From a checkpoint of a small image classifier.
Data: 145000 training examples, 4.7 epochs.
Rows from block 7 of a small image classifier, named by matrix and row number. Rows with one number belong to one channel. Each number is 500 + 50 x the weight over its row's rms, rounded and kept within 0 to 999. All counts start at 0. Numbers have three digits each.
After each channel's rows are labels from the 100 images, of 14976, where the channel reaches its highest value: "top examples" is what is common among them. Only what is clearly more common there than usual is listed. The data: Sentinel-2 satellite tiles (TerraMesh).
# convs1: grouped (4 groups) 3x3 conv (model.blocks.7.convs.1.weight, 192x48x3x3, each kernel summed), inputs within the group 0-47
# convs2: expand pointwise conv (model.blocks.7.convs.2.weight, 384x192x1x1, transposed), outputs 0-38

convs1.5:426507467553513584543489517565485490485502454459516430514417424538569553462557476558444492482492448430532559624508438457578499484563474588516535
convs2.5:475463451494543541491523539545490606456612475480579470479519468568490501541439485448551488587461498426475582543537482
top examples: water; main land cover: crops

convs1.155:546574600513530437406534522489500495493523502501490421465410465473454492447522426500502555437515474524447553403456524466481407548513445605442535
convs2.155:582536515431576489475504429464456551460423503604478501446529494427600426460451468476567456579551540463482480460474551
top examples: water; main land cover: water

convs1.156:577528500512507490492506377591511546497477498565512568494468529439497579442422472620549528525505496472482553499426506465397446562502469464427542
convs2.156:634477479550550498503561546514541518469426468547557483516503523404461415534452560541518617506524512626523491602517548
top examples: water; flooded vegetation

convs1.82:428537464499483640455475488493412476471525488526569551453528500519520589511479458504504443593385445495490580518459574499434554527470446485517445
convs2.82:494519532519495540471444503430483462541484557443573497508462386429395487502484408362558509542553520481498574524378530
top examples: snow or ice; main land cover: snow or ice; clouds

convs1.125:507552569572455518459472478524431461614555484481542570473463513571522510583474460463520534425504529601502590413560502516524546469568505424456488
convs2.125:435422545556422449531565534511403454476470515476441558495537502545567605499428525512426492520479518494456505498464436
top examples: crops; built area; main land cover: crops

convs1.109:431441439511542571542461569576541536448541526494562585492513479489579460554429478448445500582579455512515509544502535544545541475569509605443537
convs2.109:421487479489518441498453531497515453519569471479459566373477548501549508427465506543502494532518512559589471467516505
top examples: crops; built area; main land cover: crops

convs1.67:521453461529520568459484418480461503484528531535546474388482501521484532524636488503550452492496443474491488626534560567580610478521513527445459
convs2.67:482601561455414421569402409496465497493469534431522511547490477579571432521529480505551548470470424473556506381497534
top examples: snow or ice; main land cover: snow or ice; clouds

convs1.164:489573507515495534481524489453534460492550533499482468530509556417628466442521443460404564509583437517573548451497502562456577442471534603517548
convs2.164:448487468449598570509440497444578489488404592462500468425481553474493431455491528491489457542484521529553504483388465
top examples: snow or ice; main land cover: snow or ice

convs1.55:570512513481450429616478651445512468430420501413475583484543480457468468503434545502503474524513526491459517451434497468535467430451501570510504
convs2.55:475459522537526550460462502533542475545467578524536439488437625548505539526517513476491425526472467532493477532493419
top examples: crops; built area; main land cover: crops

convs1.135:541483362439526508427516457491471505489456546476407475575491484576518569591469429454586458593610495531494502529479530481497474491495487531443493
convs2.135:450466475531572558493519576430456540454500570492483444545506496477550483603411532491497495496517493508459514582400484
top examples: flooded vegetation

convs1.189:542541521547485460453589464533453639534520417584469498537538470509494476533441582579531514506453579457503570552501479518560433536521519463558569
convs2.189:567459422513506503479486588403476431368510559542476528601504514476517480583492538454507486512542595590490575431519502
top examples: snow or ice; main land cover: snow or ice

convs1.187:578450538457538556457557443478517471540475429544507521417526414451585484441422436583500531474524522473446524535558544479428504531454547444418563
convs2.187:504466479528534438440516512495537490508466476572428403429487574548502479499547550475495551560491518471510482535473629
top examples: flooded vegetation; main land cover: snow or ice

convs1.131:462534435578491583494460456545441464571487572505385542503556498438447437572503500527501390378455531525457547527522496540486476496458561496471492
convs2.131:451451484429525436455480475492479596507606477546470537482485505586543429432591535424523501454519412527477481507519606
top examples: snow or ice; main land cover: snow or ice

convs1.61:481512501566442447498426389495473482601456421483506378488466560506409586489471482474501440462467477490505485430488449555453480429497496476414522
convs2.61:595455431492462437486424527558453451476493535482527465512519568585565408539485512407448419506497494544412489477533549
top examples: flooded vegetation

convs1.176:450439500487451451442568543534557487507500582503576493511468511529448508543483567504470498469529635520380480511463505424427548586575433501454494
convs2.176:495644481336470575538476569503543588564418512458464374460533518483496498468477552569541517486456446539576390446495487
top examples: trees; crops; built area; main land cover: crops

convs1.19:433433498473539469491498533484461435448506493583430463599548455468568569581571491464538486507471480470525548600493518502560400525448504516431589
convs2.19:534482512447547492531411479490506482503390513542514603554506480526516510502489526454502547502543444642431587487511513
top examples: snow or ice; main land cover: snow or ice

convs1.170:478471510461505473586464480496644446574463516596460626469516503448511549545480427552591535498477519541424486489469508503492532582491520539453463
convs2.170:478583439487460502569564505554527436516469566466425555499452497455455481502509620492622532451608529508551393488513505
top examples: water; trees; flooded vegetation; main land cover: water

convs1.115:482535464495493485533479457467489535533558537474559527475460431553491429457423554372610569498568520489524486474431477522491419521517450437506377
convs2.115:485547555528445541421520445528473502558600465525511580496479519593488475524560471486487492522426457571520541467487515
top examples: crops; main land cover: crops; built area

convs1.74:493428493513459566538458492557490539449468442554454535458537635582563470475448466461557485566596465439559487466456535573539507569496459539540459
convs2.74:461441518504507434344445536474431491575456515464519510546540461497576438522411501462451379490498500548435497512468421
top examples: flooded vegetation

convs1.119:500487546571390468573479465448447546490571492361504512572553491521458455547499463437562601482492549510485449513518563528516478608500494464505459
convs2.119:495437436527535424513497491465488480567561513515478683576472522545460494528448530542579542490588492514563486446514615
top examples: crops; main land cover: crops; main land cover: snow or ice

convs1.107:517504431539546502521500452627496485554473543490477536473474569519519472556510602528519521608573507537489534598456444497570420444450548587505526
convs2.107:423517440511426411554584605496541477467541416474436477384548441504459430596523533368510618479536531520444534423464546
top examples: water; flooded vegetation