A small image classifier, trained from scratch: soap at rate 0.0015, held-out accuracy 82%.
Rows from block 8 of a small image classifier, named by matrix and row number. Rows with one number belong to one channel. Each number is 50 + 12 x the weight over its row's rms, rounded and kept within 0 to 99. All counts start at 0.
Before each channel's rows are labels from the 100 images, of 14976, where the channel reaches its highest value: "lies over" is the class under the peak. Only what is clearly more common there than usual is listed. The data: Sentinel-2 satellite tiles (TerraMesh). In brackets: how many of the 100.
# convs1: grouped (4 groups) 3x3 conv (model.blocks.8.convs.1.weight, 192x48x3x3, each kernel summed), inputs within the group 0-47
# convs2: expand pointwise conv (model.blocks.8.convs.2.weight, 384x192x1x1, transposed), outputs 0-76

lies over: snow or ice (77)
convs1.6:55 34 54 44 49 53 64 38 41 33 30 54 58 31 59 40 45 51 51 56 55 54 48 84 62 33 59 50 72 51 58 46 65 53 47 65 52 64 71 46 70 44 49 55 63 61 72 57
convs2.6:46 61 63 46 46 67 32 30 40 50 43 49 50 59 59 47 62 41 55 58 78 32 72 50 47 47 47 61 39 55 30 27 34 55 52 45 43 51 42 66 70 48 51 59 69 58 50 42 46 55 46 45 71 41 46 49 58 38 57 51 28 47 45 64 40 50 37 37 52 49 51 65 52 47 21 44 47

lies over: snow or ice (93)
convs1.91:63 61 32 41 50 42 55 47 68 31 54 50 66 64 80 46 38 50 46 44 64 49 42 62 50 57 42 44 64 47 66 44 50 66 37 41 40 59 52 46 69 87 44 53 59 48 53 65
convs2.91:59 39 33 59 53 50 61 37 33 42 31 42 31 42 55 60 51 44 77 41 56 30 58 42 62 29 49 46 41 48 45 66 53 53 37 33 53 44 57 45 68 46 58 30 38 56 55 27 61 37 49 49 63 53 44 59 60 80 65 62 35 14 28 44 40 44 61 52 57 26 25 19 32 37 43 40 62

lies over: clouds (51); snow or ice (40)
convs1.9:48 62 47 39 73 32 70 48 34 34 44 62 73 53 51 52 76 42 50 62 32 53 44 55 46 44 57 47 67 61 46 34 66 50 45 65 59 57 49 51 64 31 47 51 55 58 71 69
convs2.9:66 64 46 33 41 64 46 48 53 49 46 34 41 48 41 36 54 51 83 42 77 66 43 30 26 28 55 47 72 56 56 53 38 44 64 41 47 67 69 59 58 53 32 66 57 55 69 47 46 56 52 48 56 52 53 38 26 76 56 61 42 50 41 48 66 51 44 30 59 47 54 43 53 60 41 55 60

lies over: snow or ice (49)
convs1.4:52 60 46 31 50 48 49 66 37 31 50 61 70 51 38 47 75 50 50 44 59 64 53 42 26 43 32 62 48 44 57 28 49 38 49 53 47 57 35 37 37 45 33 47 50 56 34 79
convs2.4:50 45 66 59 53 51 63 36 51 41 38 48 42 48 49 55 28 35 53 60 32 66 46 70 47 44 50 41 33 48 39 47 25 74 64 39 53 39 55 68 46 64 57 58 43 52 54 56 72 79 64 59 57 46 59 55 27 62 57 45 34 70 44 45 56 28 60 43 41 47 50 39 70 54 55 62 70

lies over: snow or ice (47)
convs1.183:45 49 34 53 49 35 50 42 60 55 42 55 42 49 28 46 56 46 62 56 38 60 48 63 59 53 65 39 57 36 18 65 43 49 63 55 41 49 60 51 36 26 50 28 78 39 69 53
convs2.183:50 38 54 50 53 47 42 61 46 53 46 33 49 53 51 58 30 45 52 47 41 58 64 71 45 55 52 37 66 59 48 35 58 38 36 32 41 58 64 61 38 57 38 47 43 46 47 52 63 48 46 78 55 53 48 49 35 53 56 43 63 42 34 47 70 72 40 50 55 45 56 41 51 48 51 64 33

lies over: built area (37)
convs1.67:48 57 46 58 39 40 50 49 20 32 37 56 60 31 29 51 31 28 52 43 64 51 50 36 46 45 39 60 49 48 45 36 75 78 41 58 44 56 41 60 63 38 53 49 63 48 46 38
convs2.67:64 48 47 42 39 50 37 50 32 71 62 62 55 38 46 45 41 44 36 35 34 18 43 52 46 39 40 32 48 47 54 33 42 43 27 48 52 31 56 50 64 54 54 82 61 40 49 62 57 48 53 65 31 54 39 63 38 47 70 69 45 58 47 49 50 47 58 46 41 40 47 43 42 47 53 39 64

lies over: water (38)
convs1.40:60 63 78 45 62 34 45 78 39 75 50 41 49 32 62 62 70 56 41 43 50 53 40 44 25 50 30 42 44 43 47 60 42 47 59 58 49 55 46 41 35 49 35 42 34 52 44 51
convs2.40:36 54 48 62 49 51 35 36 39 34 77 47 60 45 46 37 54 55 47 43 45 36 40 41 36 48 51 64 59 44 51 52 55 66 28 49 62 50 62 37 53 41 61 66 48 60 62 46 35 35 33 51 47 48 28 50 53 37 69 31 53 39 44 50 56 30 63 39 53 53 51 28 57 53 45 40 50

lies over: crops (86)
convs1.109:49 48 73 28 59 30 39 59 43 35 39 69 60 48 40 32 55 57 18 72 46 53 45 48 52 31 42 43 41 52 49 57 43 63 58 43 68 50 74 49 48 51 50 36 45 59 59 48
convs2.109:42 57 51 44 52 64 39 45 37 53 40 58 57 77 54 42 38 62 48 45 57 40 48 58 49 53 44 63 68 46 57 58 51 64 53 53 47 32 55 35 61 72 54 73 34 28 32 49 49 44 29 69 62 44 67 38 33 51 51 44 55 68 56 61 56 59 48 52 57 48 40 35 49 44 49 30 45

lies over: crops (43)
convs1.172:52 30 47 40 47 50 59 34 59 63 41 49 51 38 35 37 32 43 31 72 25 44 53 55 41 55 49 38 63 30 41 27 41 39 71 62 45 54 51 25 44 37 41 47 52 40 50 48
convs2.172:36 30 50 50 51 42 51 54 51 32 46 56 54 33 54 54 46 22 61 59 48 58 58 41 71 57 31 59 53 56 48 74 64 49 60 56 68 66 63 42 29 56 53 52 45 38 47 43 59 41 59 65 61 49 42 55 63 61 60 38 31 70 54 42 59 43 64 38 40 28 40 64 32 60 41 63 56

lies over: clouds (71)
convs1.7:27 31 50 49 54 54 53 64 35 55 53 58 64 83 58 41 35 32 42 57 57 37 50 52 57 42 49 36 78 45 61 32 57 70 43 43 73 50 36 57 56 43 43 48 46 59 62 48
convs2.7:53 63 38 40 62 51 54 46 41 57 59 45 40 54 36 73 58 64 31 54 49 49 51 35 45 61 51 37 35 41 62 57 40 75 52 58 47 34 58 70 62 49 66 54 70 71 44 73 53 38 26 39 35 48 51 29 49 46 33 33 52 57 50 43 49 51 50 45 35 35 42 39 68 47 66 22 54

lies over: built area (25)
convs1.159:36 33 44 51 48 47 46 26 46 54 53 55 34 54 51 63 58 60 73 46 46 59 34 45 60 55 63 52 34 48 63 34 23 48 80 56 38 44 42 60 28 57 55 64 61 60 36 61
convs2.159:44 48 51 37 55 50 52 53 49 37 46 53 41 62 64 61 66 38 41 36 42 54 34 46 48 80 12 58 41 61 25 49 53 57 60 59 54 46 62 48 47 55 40 57 50 64 49 40 56 27 41 80 59 55 47 39 30 57 54 56 45 59 50 68 53 55 72 77 52 63 59 44 34 41 62 21 45

lies over: crops (72)
convs1.2:59 39 57 62 47 52 45 73 76 46 24 39 65 50 48 48 33 27 46 30 50 42 69 33 34 35 64 51 51 59 38 45 37 51 52 56 40 45 31 63 37 48 46 52 36 59 47 43
convs2.2:86 32 41 35 56 48 45 42 58 70 46 38 41 49 40 66 30 47 49 59 58 44 52 51 43 61 59 57 47 50 48 36 53 69 49 53 59 30 59 62 49 52 31 48 42 67 28 73 51 59 52 45 58 37 54 44 55 43 47 36 50 63 56 55 61 54 60 67 33 48 35 47 39 51 45 61 37

lies over: crops (44)
convs1.47:38 46 38 56 36 66 62 57 44 52 46 38 51 43 57 57 72 37 51 29 43 61 67 42 53 36 45 47 42 32 67 42 41 65 47 57 66 67 14 31 36 48 40 43 51 57 47 47
convs2.47:59 52 72 48 47 44 24 40 40 58 60 63 49 36 41 80 51 47 81 62 47 27 47 48 50 49 53 44 67 56 28 51 34 35 46 57 44 44 52 35 53 50 45 51 57 61 50 81 60 47 53 71 58 54 64 44 21 41 41 48 45 54 42 46 84 41 54 55 38 38 44 51 32 44 51 29 61

lies over: snow or ice (96)
convs1.184:39 43 65 52 44 60 49 61 58 61 60 45 53 48 48 56 45 48 25 67 33 47 48 47 52 27 60 54 52 75 52 41 53 42 33 52 36 57 83 25 61 48 65 62 53 34 34 48
convs2.184:61 47 48 53 39 56 31 42 56 44 61 50 47 44 53 46 78 61 65 49 63 38 63 50 85 38 21 44 64 55 58 45 49 49 43 56 51 46 37 73 32 48 73 52 52 61 45 54 71 45 58 48 61 44 62 40 64 67 50 63 33 54 63 65 35 45 65 44 49 49 56 53 49 66 57 56 38

lies over: built area (38)
convs1.156:51 29 56 57 55 47 47 51 51 48 52 57 39 53 46 61 62 55 56 13 42 53 46 48 48 55 54 51 34 46 39 43 51 40 58 43 26 38 43 38 40 93 53 33 66 56 63 45
convs2.156:37 65 54 58 46 44 42 58 47 65 48 79 67 28 31 52 46 60 58 38 57 68 48 63 31 62 41 43 43 45 58 36 64 50 35 39 45 28 31 46 34 64 35 28 69 35 22 42 73 45 56 30 49 17 64 72 43 54 56 53 41 43 45 59 64 60 50 27 57 60 49 58 59 56 34 26 53

lies over: crops (60)
convs1.129:52 47 57 35 66 40 54 39 45 45 61 45 53 66 46 55 47 57 30 60 48 42 40 48 36 49 50 64 52 37 86 53 47 85 81 41 45 59 51 52 53 57 34 54 65 43 51 58
convs2.129:45 51 49 54 50 27 62 58 48 32 47 66 43 40 41 63 48 43 20 47 38 36 37 43 70 52 43 51 36 39 62 39 62 40 54 31 70 39 28 43 40 40 78 35 25 50 72 42 48 49 55 56 63 48 55 43 52 52 30 46 50 61 59 58 43 67 56 34 44 38 53 62 72 08 60 62 68

lies over: snow or ice (50)
convs1.167:80 33 59 46 41 70 59 33 57 34 52 54 74 54 45 44 43 51 64 65 51 45 57 63 44 42 70 65 51 45 46 41 50 44 43 63 42 29 55 36 61 32 67 30 45 47 55 43
convs2.167:64 45 49 70 39 71 36 63 53 42 50 46 46 64 31 31 58 53 13 47 58 76 67 66 46 61 46 49 32 49 48 52 51 38 57 41 41 53 29 67 64 52 50 41 39 52 32 62 47 47 53 58 36 37 50 52 59 68 55 55 53 53 31 57 20 64 58 60 52 54 45 61 40 52 51 76 59

lies over: clouds (50)
convs1.36:58 62 48 53 37 40 64 40 39 48 27 73 50 64 41 61 41 61 55 60 53 57 37 72 54 57 44 45 33 49 82 58 43 52 45 57 66 66 67 55 54 54 37 45 70 41 45 36
convs2.36:49 48 30 64 54 74 50 59 57 51 18 50 46 68 37 50 26 53 31 49 51 48 41 47 61 26 49 56 38 62 47 46 71 51 77 38 29 63 47 51 45 32 45 41 58 65 51 55 40 59 50 18 69 49 49 71 40 48 56 41 53 81 48 59 34 53 33 52 69 51 32 50 45 36 34 55 43

lies over: crops (44); snow or ice (38)
convs1.22:66 69 48 47 30 43 33 73 50 39 43 43 73 41 39 43 54 65 68 49 51 57 56 40 51 50 67 53 56 54 37 69 39 50 49 52 37 32 43 38 42 35 42 56 51 80 34 49
convs2.22:41 44 61 69 48 40 30 62 54 37 78 28 51 58 43 25 42 58 69 57 56 32 59 60 55 59 42 44 65 34 30 47 45 35 41 52 51 45 51 54 57 50 47 64 31 44 44 37 52 47 35 43 72 37 54 49 59 51 47 46 57 43 39 68 47 32 42 51 35 53 55 40 24 35 50 61 35

lies over: snow or ice (43)
convs1.19:56 35 40 53 40 51 67 31 56 52 31 91 49 80 43 45 36 40 49 65 48 68 63 53 45 67 44 47 61 60 63 53 54 56 43 57 56 48 50 57 47 50 58 54 30 42 40 57
convs2.19:48 56 48 59 42 30 41 29 24 64 58 29 46 61 43 85 36 61 47 45 47 42 65 54 44 45 57 50 45 57 59 35 41 66 58 38 43 44 30 50 34 60 73 64 75 48 47 54 45 17 36 53 39 33 26 55 46 52 53 50 42 33 46 55 45 59 32 56 52 49 62 43 55 45 45 29 42

lies over: clouds (43); snow or ice (36)
convs1.12:45 61 34 49 62 63 72 55 41 38 59 70 51 35 48 60 54 51 49 61 44 58 60 60 37 67 76 40 61 51 65 43 45 50 46 81 54 51 54 52 56 28 24 37 50 38 51 48
convs2.12:71 45 59 33 38 55 66 55 57 41 47 72 38 58 42 60 50 65 45 51 42 55 70 18 57 40 49 62 57 54 61 56 43 36 69 52 53 52 66 61 78 45 39 64 63 33 30 56 78 52 32 65 65 54 52 55 58 54 63 62 42 48 48 51 53 51 56 35 57 53 51 49 70 35 40 54 57

lies over: snow or ice (88)
convs1.25:44 42 29 37 46 53 45 38 53 29 61 44 65 47 42 56 53 42 64 48 62 47 35 69 47 27 44 76 51 32 38 58 47 40 50 36 58 43 52 40 68 30 65 59 56 44 74 40
convs2.25:52 37 58 55 39 32 56 46 49 46 63 53 45 71 51 57 65 57 67 42 61 52 73 42 53 36 75 61 48 56 38 62 45 46 52 27 42 62 69 49 71 58 51 60 42 47 45 51 54 65 47 55 37 58 48 45 82 38 47 49 15 48 42 42 30 59 47 41 49 46 71 42 44 70 47 61 49

lies over: snow or ice (76)
convs1.3:49 60 47 45 84 26 50 52 56 61 50 46 49 55 54 47 51 60 38 66 58 68 55 62 83 49 36 53 67 37 43 38 74 54 53 44 57 57 51 45 72 57 47 64 48 62 67 48
convs2.3:57 48 49 47 54 41 49 36 43 42 66 47 59 66 50 45 62 56 34 45 51 49 60 46 42 43 47 50 78 35 64 47 57 77 74 34 43 34 35 58 56 44 57 41 66 41 34 25 49 50 57 56 60 48 50 58 52 38 34 61 40 48 47 55 45 42 25 58 91 51 44 52 35 59 51 34 44

lies over: crops (62)
convs1.128:45 22 46 61 59 55 39 59 31 63 55 36 54 35 51 43 27 40 55 38 52 56 44 57 29 44 38 63 38 55 66 55 54 43 38 45 35 55 56 25 66 55 52 52 44 41 20 44
convs2.128:40 65 23 52 64 68 50 20 51 59 55 57 44 20 58 61 46 65 38 44 60 38 52 63 50 52 59 54 58 40 40 46 69 52 51 30 55 70 63 69 43 46 55 54 52 54 64 41 54 50 68 52 61 47 71 55 42 43 38 63 42 40 40 50 17 47 43 45 37 60 50 62 54 48 41 29 36

lies over: built area (45)
convs1.61:56 40 59 65 56 39 58 79 64 41 56 65 52 51 46 51 63 39 44 43 48 30 54 56 56 46 62 62 41 59 34 74 25 48 58 57 58 50 57 65 28 37 41 48 52 72 67 61
convs2.61:61 36 55 52 82 47 51 56 24 60 54 52 35 53 61 57 38 49 42 43 57 54 37 73 50 79 49 39 42 59 65 63 32 64 48 61 54 46 46 52 62 31 54 91 22 50 57 52 75 46 54 37 49 54 46 23 72 60 48 52 49 60 56 41 52 51 47 37 42 29 55 48 45 38 68 19 40

lies over: built area (54)
convs1.73:60 53 31 67 56 31 48 70 68 42 47 49 36 61 39 46 47 26 44 49 39 23 46 60 40 44 35 58 52 37 66 45 67 47 78 53 49 55 44 50 47 28 51 41 53 42 41 64
convs2.73:56 54 78 68 43 49 44 32 37 55 59 52 57 42 64 54 64 47 27 68 51 67 61 37 41 47 34 62 56 52 26 31 48 52 58 43 39 46 74 50 53 55 25 58 56 69 41 49 63 40 51 31 54 49 34 57 46 51 64 58 67 34 47 40 59 69 66 47 29 60 55 29 61 57 49 51 58

lies over: built area (69)
convs1.66:61 58 47 39 51 47 49 52 60 48 45 38 42 27 55 66 67 23 38 58 56 48 60 36 35 43 48 36 68 51 51 53 75 37 46 64 31 31 45 52 56 52 29 40 69 49 34 62
convs2.66:46 82 25 31 59 44 21 41 51 59 56 67 45 60 31 46 49 65 10 61 36 52 43 35 63 62 59 28 64 55 63 46 35 42 57 65 39 61 53 51 52 49 63 47 41 37 55 62 34 39 67 42 54 49 53 56 44 46 71 55 42 52 38 42 47 57 48 57 52 49 48 53 46 48 51 57 59

lies over: built area (48)
convs1.95:31 39 36 48 51 40 48 60 64 23 45 38 41 52 28 60 49 29 36 65 50 57 48 68 43 40 48 48 27 47 47 55 62 63 36 56 45 36 47 55 60 66 43 24 46 54 37 65
convs2.95:30 50 39 60 62 76 22 56 71 48 58 60 39 50 55 35 30 35 45 56 59 71 59 46 51 58 55 56 64 63 36 41 48 45 45 39 42 72 70 31 30 53 54 53 57 33 40 57 37 63 36 69 54 24 27 64 52 46 48 61 43 49 61 55 48 35 71 56 66 21 55 48 36 56 63 28 67

lies over: snow or ice (96)
convs1.54:76 79 56 60 70 52 58 42 55 57 62 42 52 51 69 34 40 49 62 39 57 44 59 49 52 61 52 50 65 57 72 42 33 48 50 36 53 72 40 51 57 53 78 62 65 50 44 55
convs2.54:21 50 28 48 64 64 60 52 60 40 54 39 61 41 50 23 64 44 26 51 55 54 53 39 49 67 30 47 46 41 45 64 69 59 62 71 46 45 53 44 45 59 42 49 54 73 42 41 54 54 56 57 54 48 56 27 47 47 59 71 47 75 40 46 32 55 48 38 63 56 49 65 55 67 56 56 44

lies over: crops (91)
convs1.125:53 32 67 67 61 64 36 57 33 44 55 62 67 51 48 56 40 58 47 89 52 64 51 38 46 60 70 74 47 48 46 70 46 60 42 47 54 45 43 52 54 49 74 38 47 49 50 46
convs2.125:50 76 47 53 55 68 40 74 41 44 59 71 67 39 48 31 57 39 42 53 43 58 40 54 60 37 50 62 55 43 38 39 40 35 52 51 40 57 42 44 46 54 47 57 66 57 32 35 28 44 51 69 69 52 32 36 34 46 36 32 36 42 34 62 60 40 57 34 53 57 24 43 45 30 48 51 24

lies over: built area (49)
convs1.191:56 52 71 45 40 46 48 39 54 49 52 29 55 63 49 41 47 61 35 45 44 62 70 62 25 77 66 70 40 54 44 32 53 33 55 49 57 70 47 55 62 49 54 64 52 70 39 59
convs2.191:58 38 42 41 35 61 60 50 68 60 53 68 50 62 52 30 55 72 73 50 42 52 71 37 33 69 68 56 58 56 58 55 75 37 34 57 47 62 64 41 44 62 49 61 52 37 43 43 61 74 77 74 37 47 54 53 44 60 49 46 51 44 33 52 49 37 63 55 56 60 56 68 40 87 29 45 60

lies over: built area (38)
convs1.93:45 36 43 60 51 59 28 70 54 56 42 39 57 41 55 47 57 42 42 36 33 28 83 63 65 52 44 48 33 29 41 27 47 44 45 51 49 46 36 46 50 48 60 63 49 43 38 70
convs2.93:50 46 49 54 69 60 43 46 46 44 57 42 19 48 49 26 43 54 48 33 72 46 54 71 51 66 39 55 39 60 61 69 53 39 41 45 56 60 28 47 32 39 41 53 72 42 48 57 39 46 47 57 23 19 37 40 71 60 56 50 72 30 63 41 58 37 60 70 78 55 35 71 42 60 58 52 57

lies over: crops (48)
convs1.112:42 33 46 62 34 49 66 43 32 82 68 27 66 55 43 52 40 31 52 43 36 46 46 59 59 55 56 38 45 66 48 42 67 50 48 48 42 34 41 59 45 52 24 60 43 56 36 51
convs2.112:57 54 56 59 51 43 36 43 51 59 40 42 72 60 28 21 45 51 52 63 41 60 47 66 53 56 67 51 40 66 77 70 52 51 32 51 35 44 40 45 38 44 79 38 40 56 33 27 35 48 47 27 10 63 48 56 41 60 54 56 56 39 64 37 46 37 39 43 58 78 43 32 58 50 46 55 28

lies over: crops (54)
convs1.121:61 32 39 49 60 42 61 53 32 60 60 44 51 48 43 26 27 46 60 55 61 53 49 62 22 26 46 54 51 39 51 61 56 45 57 42 51 41 47 39 78 54 58 64 53 78 41 42
convs2.121:42 44 69 71 32 41 42 45 25 61 54 41 84 41 47 49 56 46 55 53 56 51 74 63 50 62 60 44 37 60 35 47 40 58 45 49 64 35 49 43 45 43 65 55 50 04 48 30 60 26 44 65 49 27 43 34 32 45 32 39 39 43 41 53 31 61 45 54 60 56 35 62 53 60 42 56 63

lies over: crops (42)
convs1.174:50 50 59 63 64 39 45 27 51 46 46 59 53 42 40 50 52 41 45 65 48 42 53 42 41 63 46 42 70 34 60 26 53 60 77 66 48 58 48 27 72 75 32 55 40 53 48 47
convs2.174:45 61 50 48 46 62 31 62 56 50 57 60 25 54 54 43 52 52 48 53 30 65 46 46 33 65 51 64 33 40 42 46 31 43 59 17 51 54 36 37 49 66 30 35 37 32 62 49 30 31 61 61 71 39 45 64 66 29 51 52 32 55 50 71 51 45 62 51 58 80 49 30 51 53 35 41 35

lies over: rangeland (63)
convs1.5:40 62 47 55 36 55 24 31 63 26 48 77 45 62 41 51 39 44 71 60 56 43 68 47 30 42 51 39 42 62 43 51 28 54 49 53 35 36 69 50 39 43 42 58 50 55 39 44
convs2.5:55 58 57 47 54 46 42 46 38 63 60 53 41 34 59 53 61 65 38 46 51 37 44 58 62 44 48 44 69 70 49 34 49 60 36 56 69 41 61 52 33 41 38 41 51 26 29 57 33 70 65 68 56 57 53 38 66 41 32 45 50 37 56 51 42 31 40 48 33 47 59 45 50 57 65 63 33

lies over: snow or ice (80)
convs1.74:49 56 18 41 42 65 50 45 68 61 60 49 57 63 49 61 33 52 41 36 46 59 55 73 35 45 28 65 54 45 55 64 48 56 56 43 43 55 56 39 42 78 57 44 34 51 74 55
convs2.74:22 51 54 32 57 37 55 45 57 37 56 61 65 57 26 57 57 43 63 47 47 51 40 57 32 44 72 40 48 44 63 69 45 69 40 56 50 48 55 45 81 50 54 53 48 59 60 46 37 42 58 28 41 68 62 56 42 43 35 66 41 59 41 44 41 57 36 57 51 50 39 48 38 56 69 65 43

lies over: snow or ice (60)
convs1.77:62 74 71 58 62 41 49 44 54 54 62 73 58 56 60 66 46 37 59 42 59 48 54 51 72 42 75 39 77 68 53 52 53 40 50 46 51 48 34 53 41 58 54 54 71 69 58 60
convs2.77:58 38 59 40 79 64 29 62 60 60 39 54 81 50 54 35 46 56 46 47 49 64 24 40 41 46 38 46 31 32 46 61 53 21 60 49 39 36 54 39 67 49 45 39 51 27 50 53 30 47 58 63 60 45 58 57 62 48 65 69 69 67 41 33 55 47 65 40 38 65 53 73 72 60 22 64 41

lies over: crops (58)
convs1.124:50 65 53 39 56 62 42 68 37 63 39 38 50 55 79 51 64 59 31 79 34 46 43 71 53 72 56 57 46 62 57 56 46 63 55 69 31 34 47 57 48 49 54 53 53 50 61 53
convs2.124:54 73 43 38 32 50 41 65 39 47 47 60 47 65 55 32 56 63 38 54 37 55 50 63 35 58 44 56 43 46 45 46 66 64 35 43 57 55 45 53 33 56 32 52 52 49 62 53 48 40 62 80 67 49 55 57 59 51 58 56 77 47 48 58 66 74 31 52 42 74 65 48 31 43 52 52 47

lies over: snow or ice (96)
convs1.59:66 63 51 63 77 55 55 50 47 51 56 45 71 67 65 29 52 62 63 40 65 40 47 55 49 39 45 38 59 42 52 46 35 68 64 58 50 78 39 61 55 64 69 67 49 48 46 64
convs2.59:45 31 47 52 54 39 51 15 50 35 47 53 48 56 51 59 55 70 37 52 63 49 66 45 51 32 45 56 43 46 49 35 47 55 64 39 52 69 51 49 38 51 53 43 61 56 16 43 58 70 83 55 23 57 45 61 62 47 81 47 33 48 47 58 33 70 43 58 63 71 44 29 62 53 45 34 51

lies over: clouds (63)
convs1.18:50 65 45 63 79 54 52 50 62 55 57 63 49 45 50 44 67 60 37 66 60 48 47 49 52 43 53 61 51 40 57 47 69 54 53 83 62 72 49 58 79 60 49 31 67 39 51 52
convs2.18:53 60 39 19 41 66 37 52 49 42 30 44 28 57 61 40 51 41 55 37 40 57 37 38 41 55 51 44 55 78 18 52 56 50 49 69 58 32 51 84 31 59 44 56 41 33 48 34 50 28 41 59 43 31 41 71 23 68 43 54 36 50 62 62 41 59 40 52 46 54 52 46 58 59 53 49 47

lies over: crops (58)
convs1.151:44 36 56 50 46 50 32 38 50 52 51 57 62 46 44 67 45 52 43 62 46 43 13 52 63 38 57 23 50 53 50 26 65 29 38 33 33 51 63 54 52 67 46 49 53 35 37 55
convs2.151:46 60 46 54 31 50 73 30 57 36 54 57 52 51 63 33 47 41 50 62 50 59 45 49 54 41 37 52 35 31 46 33 52 28 47 48 41 61 30 61 51 44 56 54 50 32 37 31 49 64 48 36 64 59 72 32 61 57 70 64 45 52 56 79 43 63 53 48 65 66 36 18 51 31 34 31 45

lies over: water (44); snow or ice (38)
convs1.72:54 61 67 42 62 36 65 52 42 59 31 51 46 46 59 46 68 47 39 38 58 47 51 39 67 43 79 44 52 79 53 68 40 46 53 45 61 40 27 41 50 50 48 47 54 75 66 39
convs2.72:41 54 47 39 50 62 36 28 33 47 59 62 52 71 65 55 45 38 41 47 60 53 36 62 55 49 36 32 57 76 64 35 43 59 64 60 41 29 50 51 68 35 39 45 42 48 52 40 49 47 71 46 55 49 58 40 45 49 34 37 37 65 72 81 45 47 50 61 38 28 51 53 57 36 47 44 50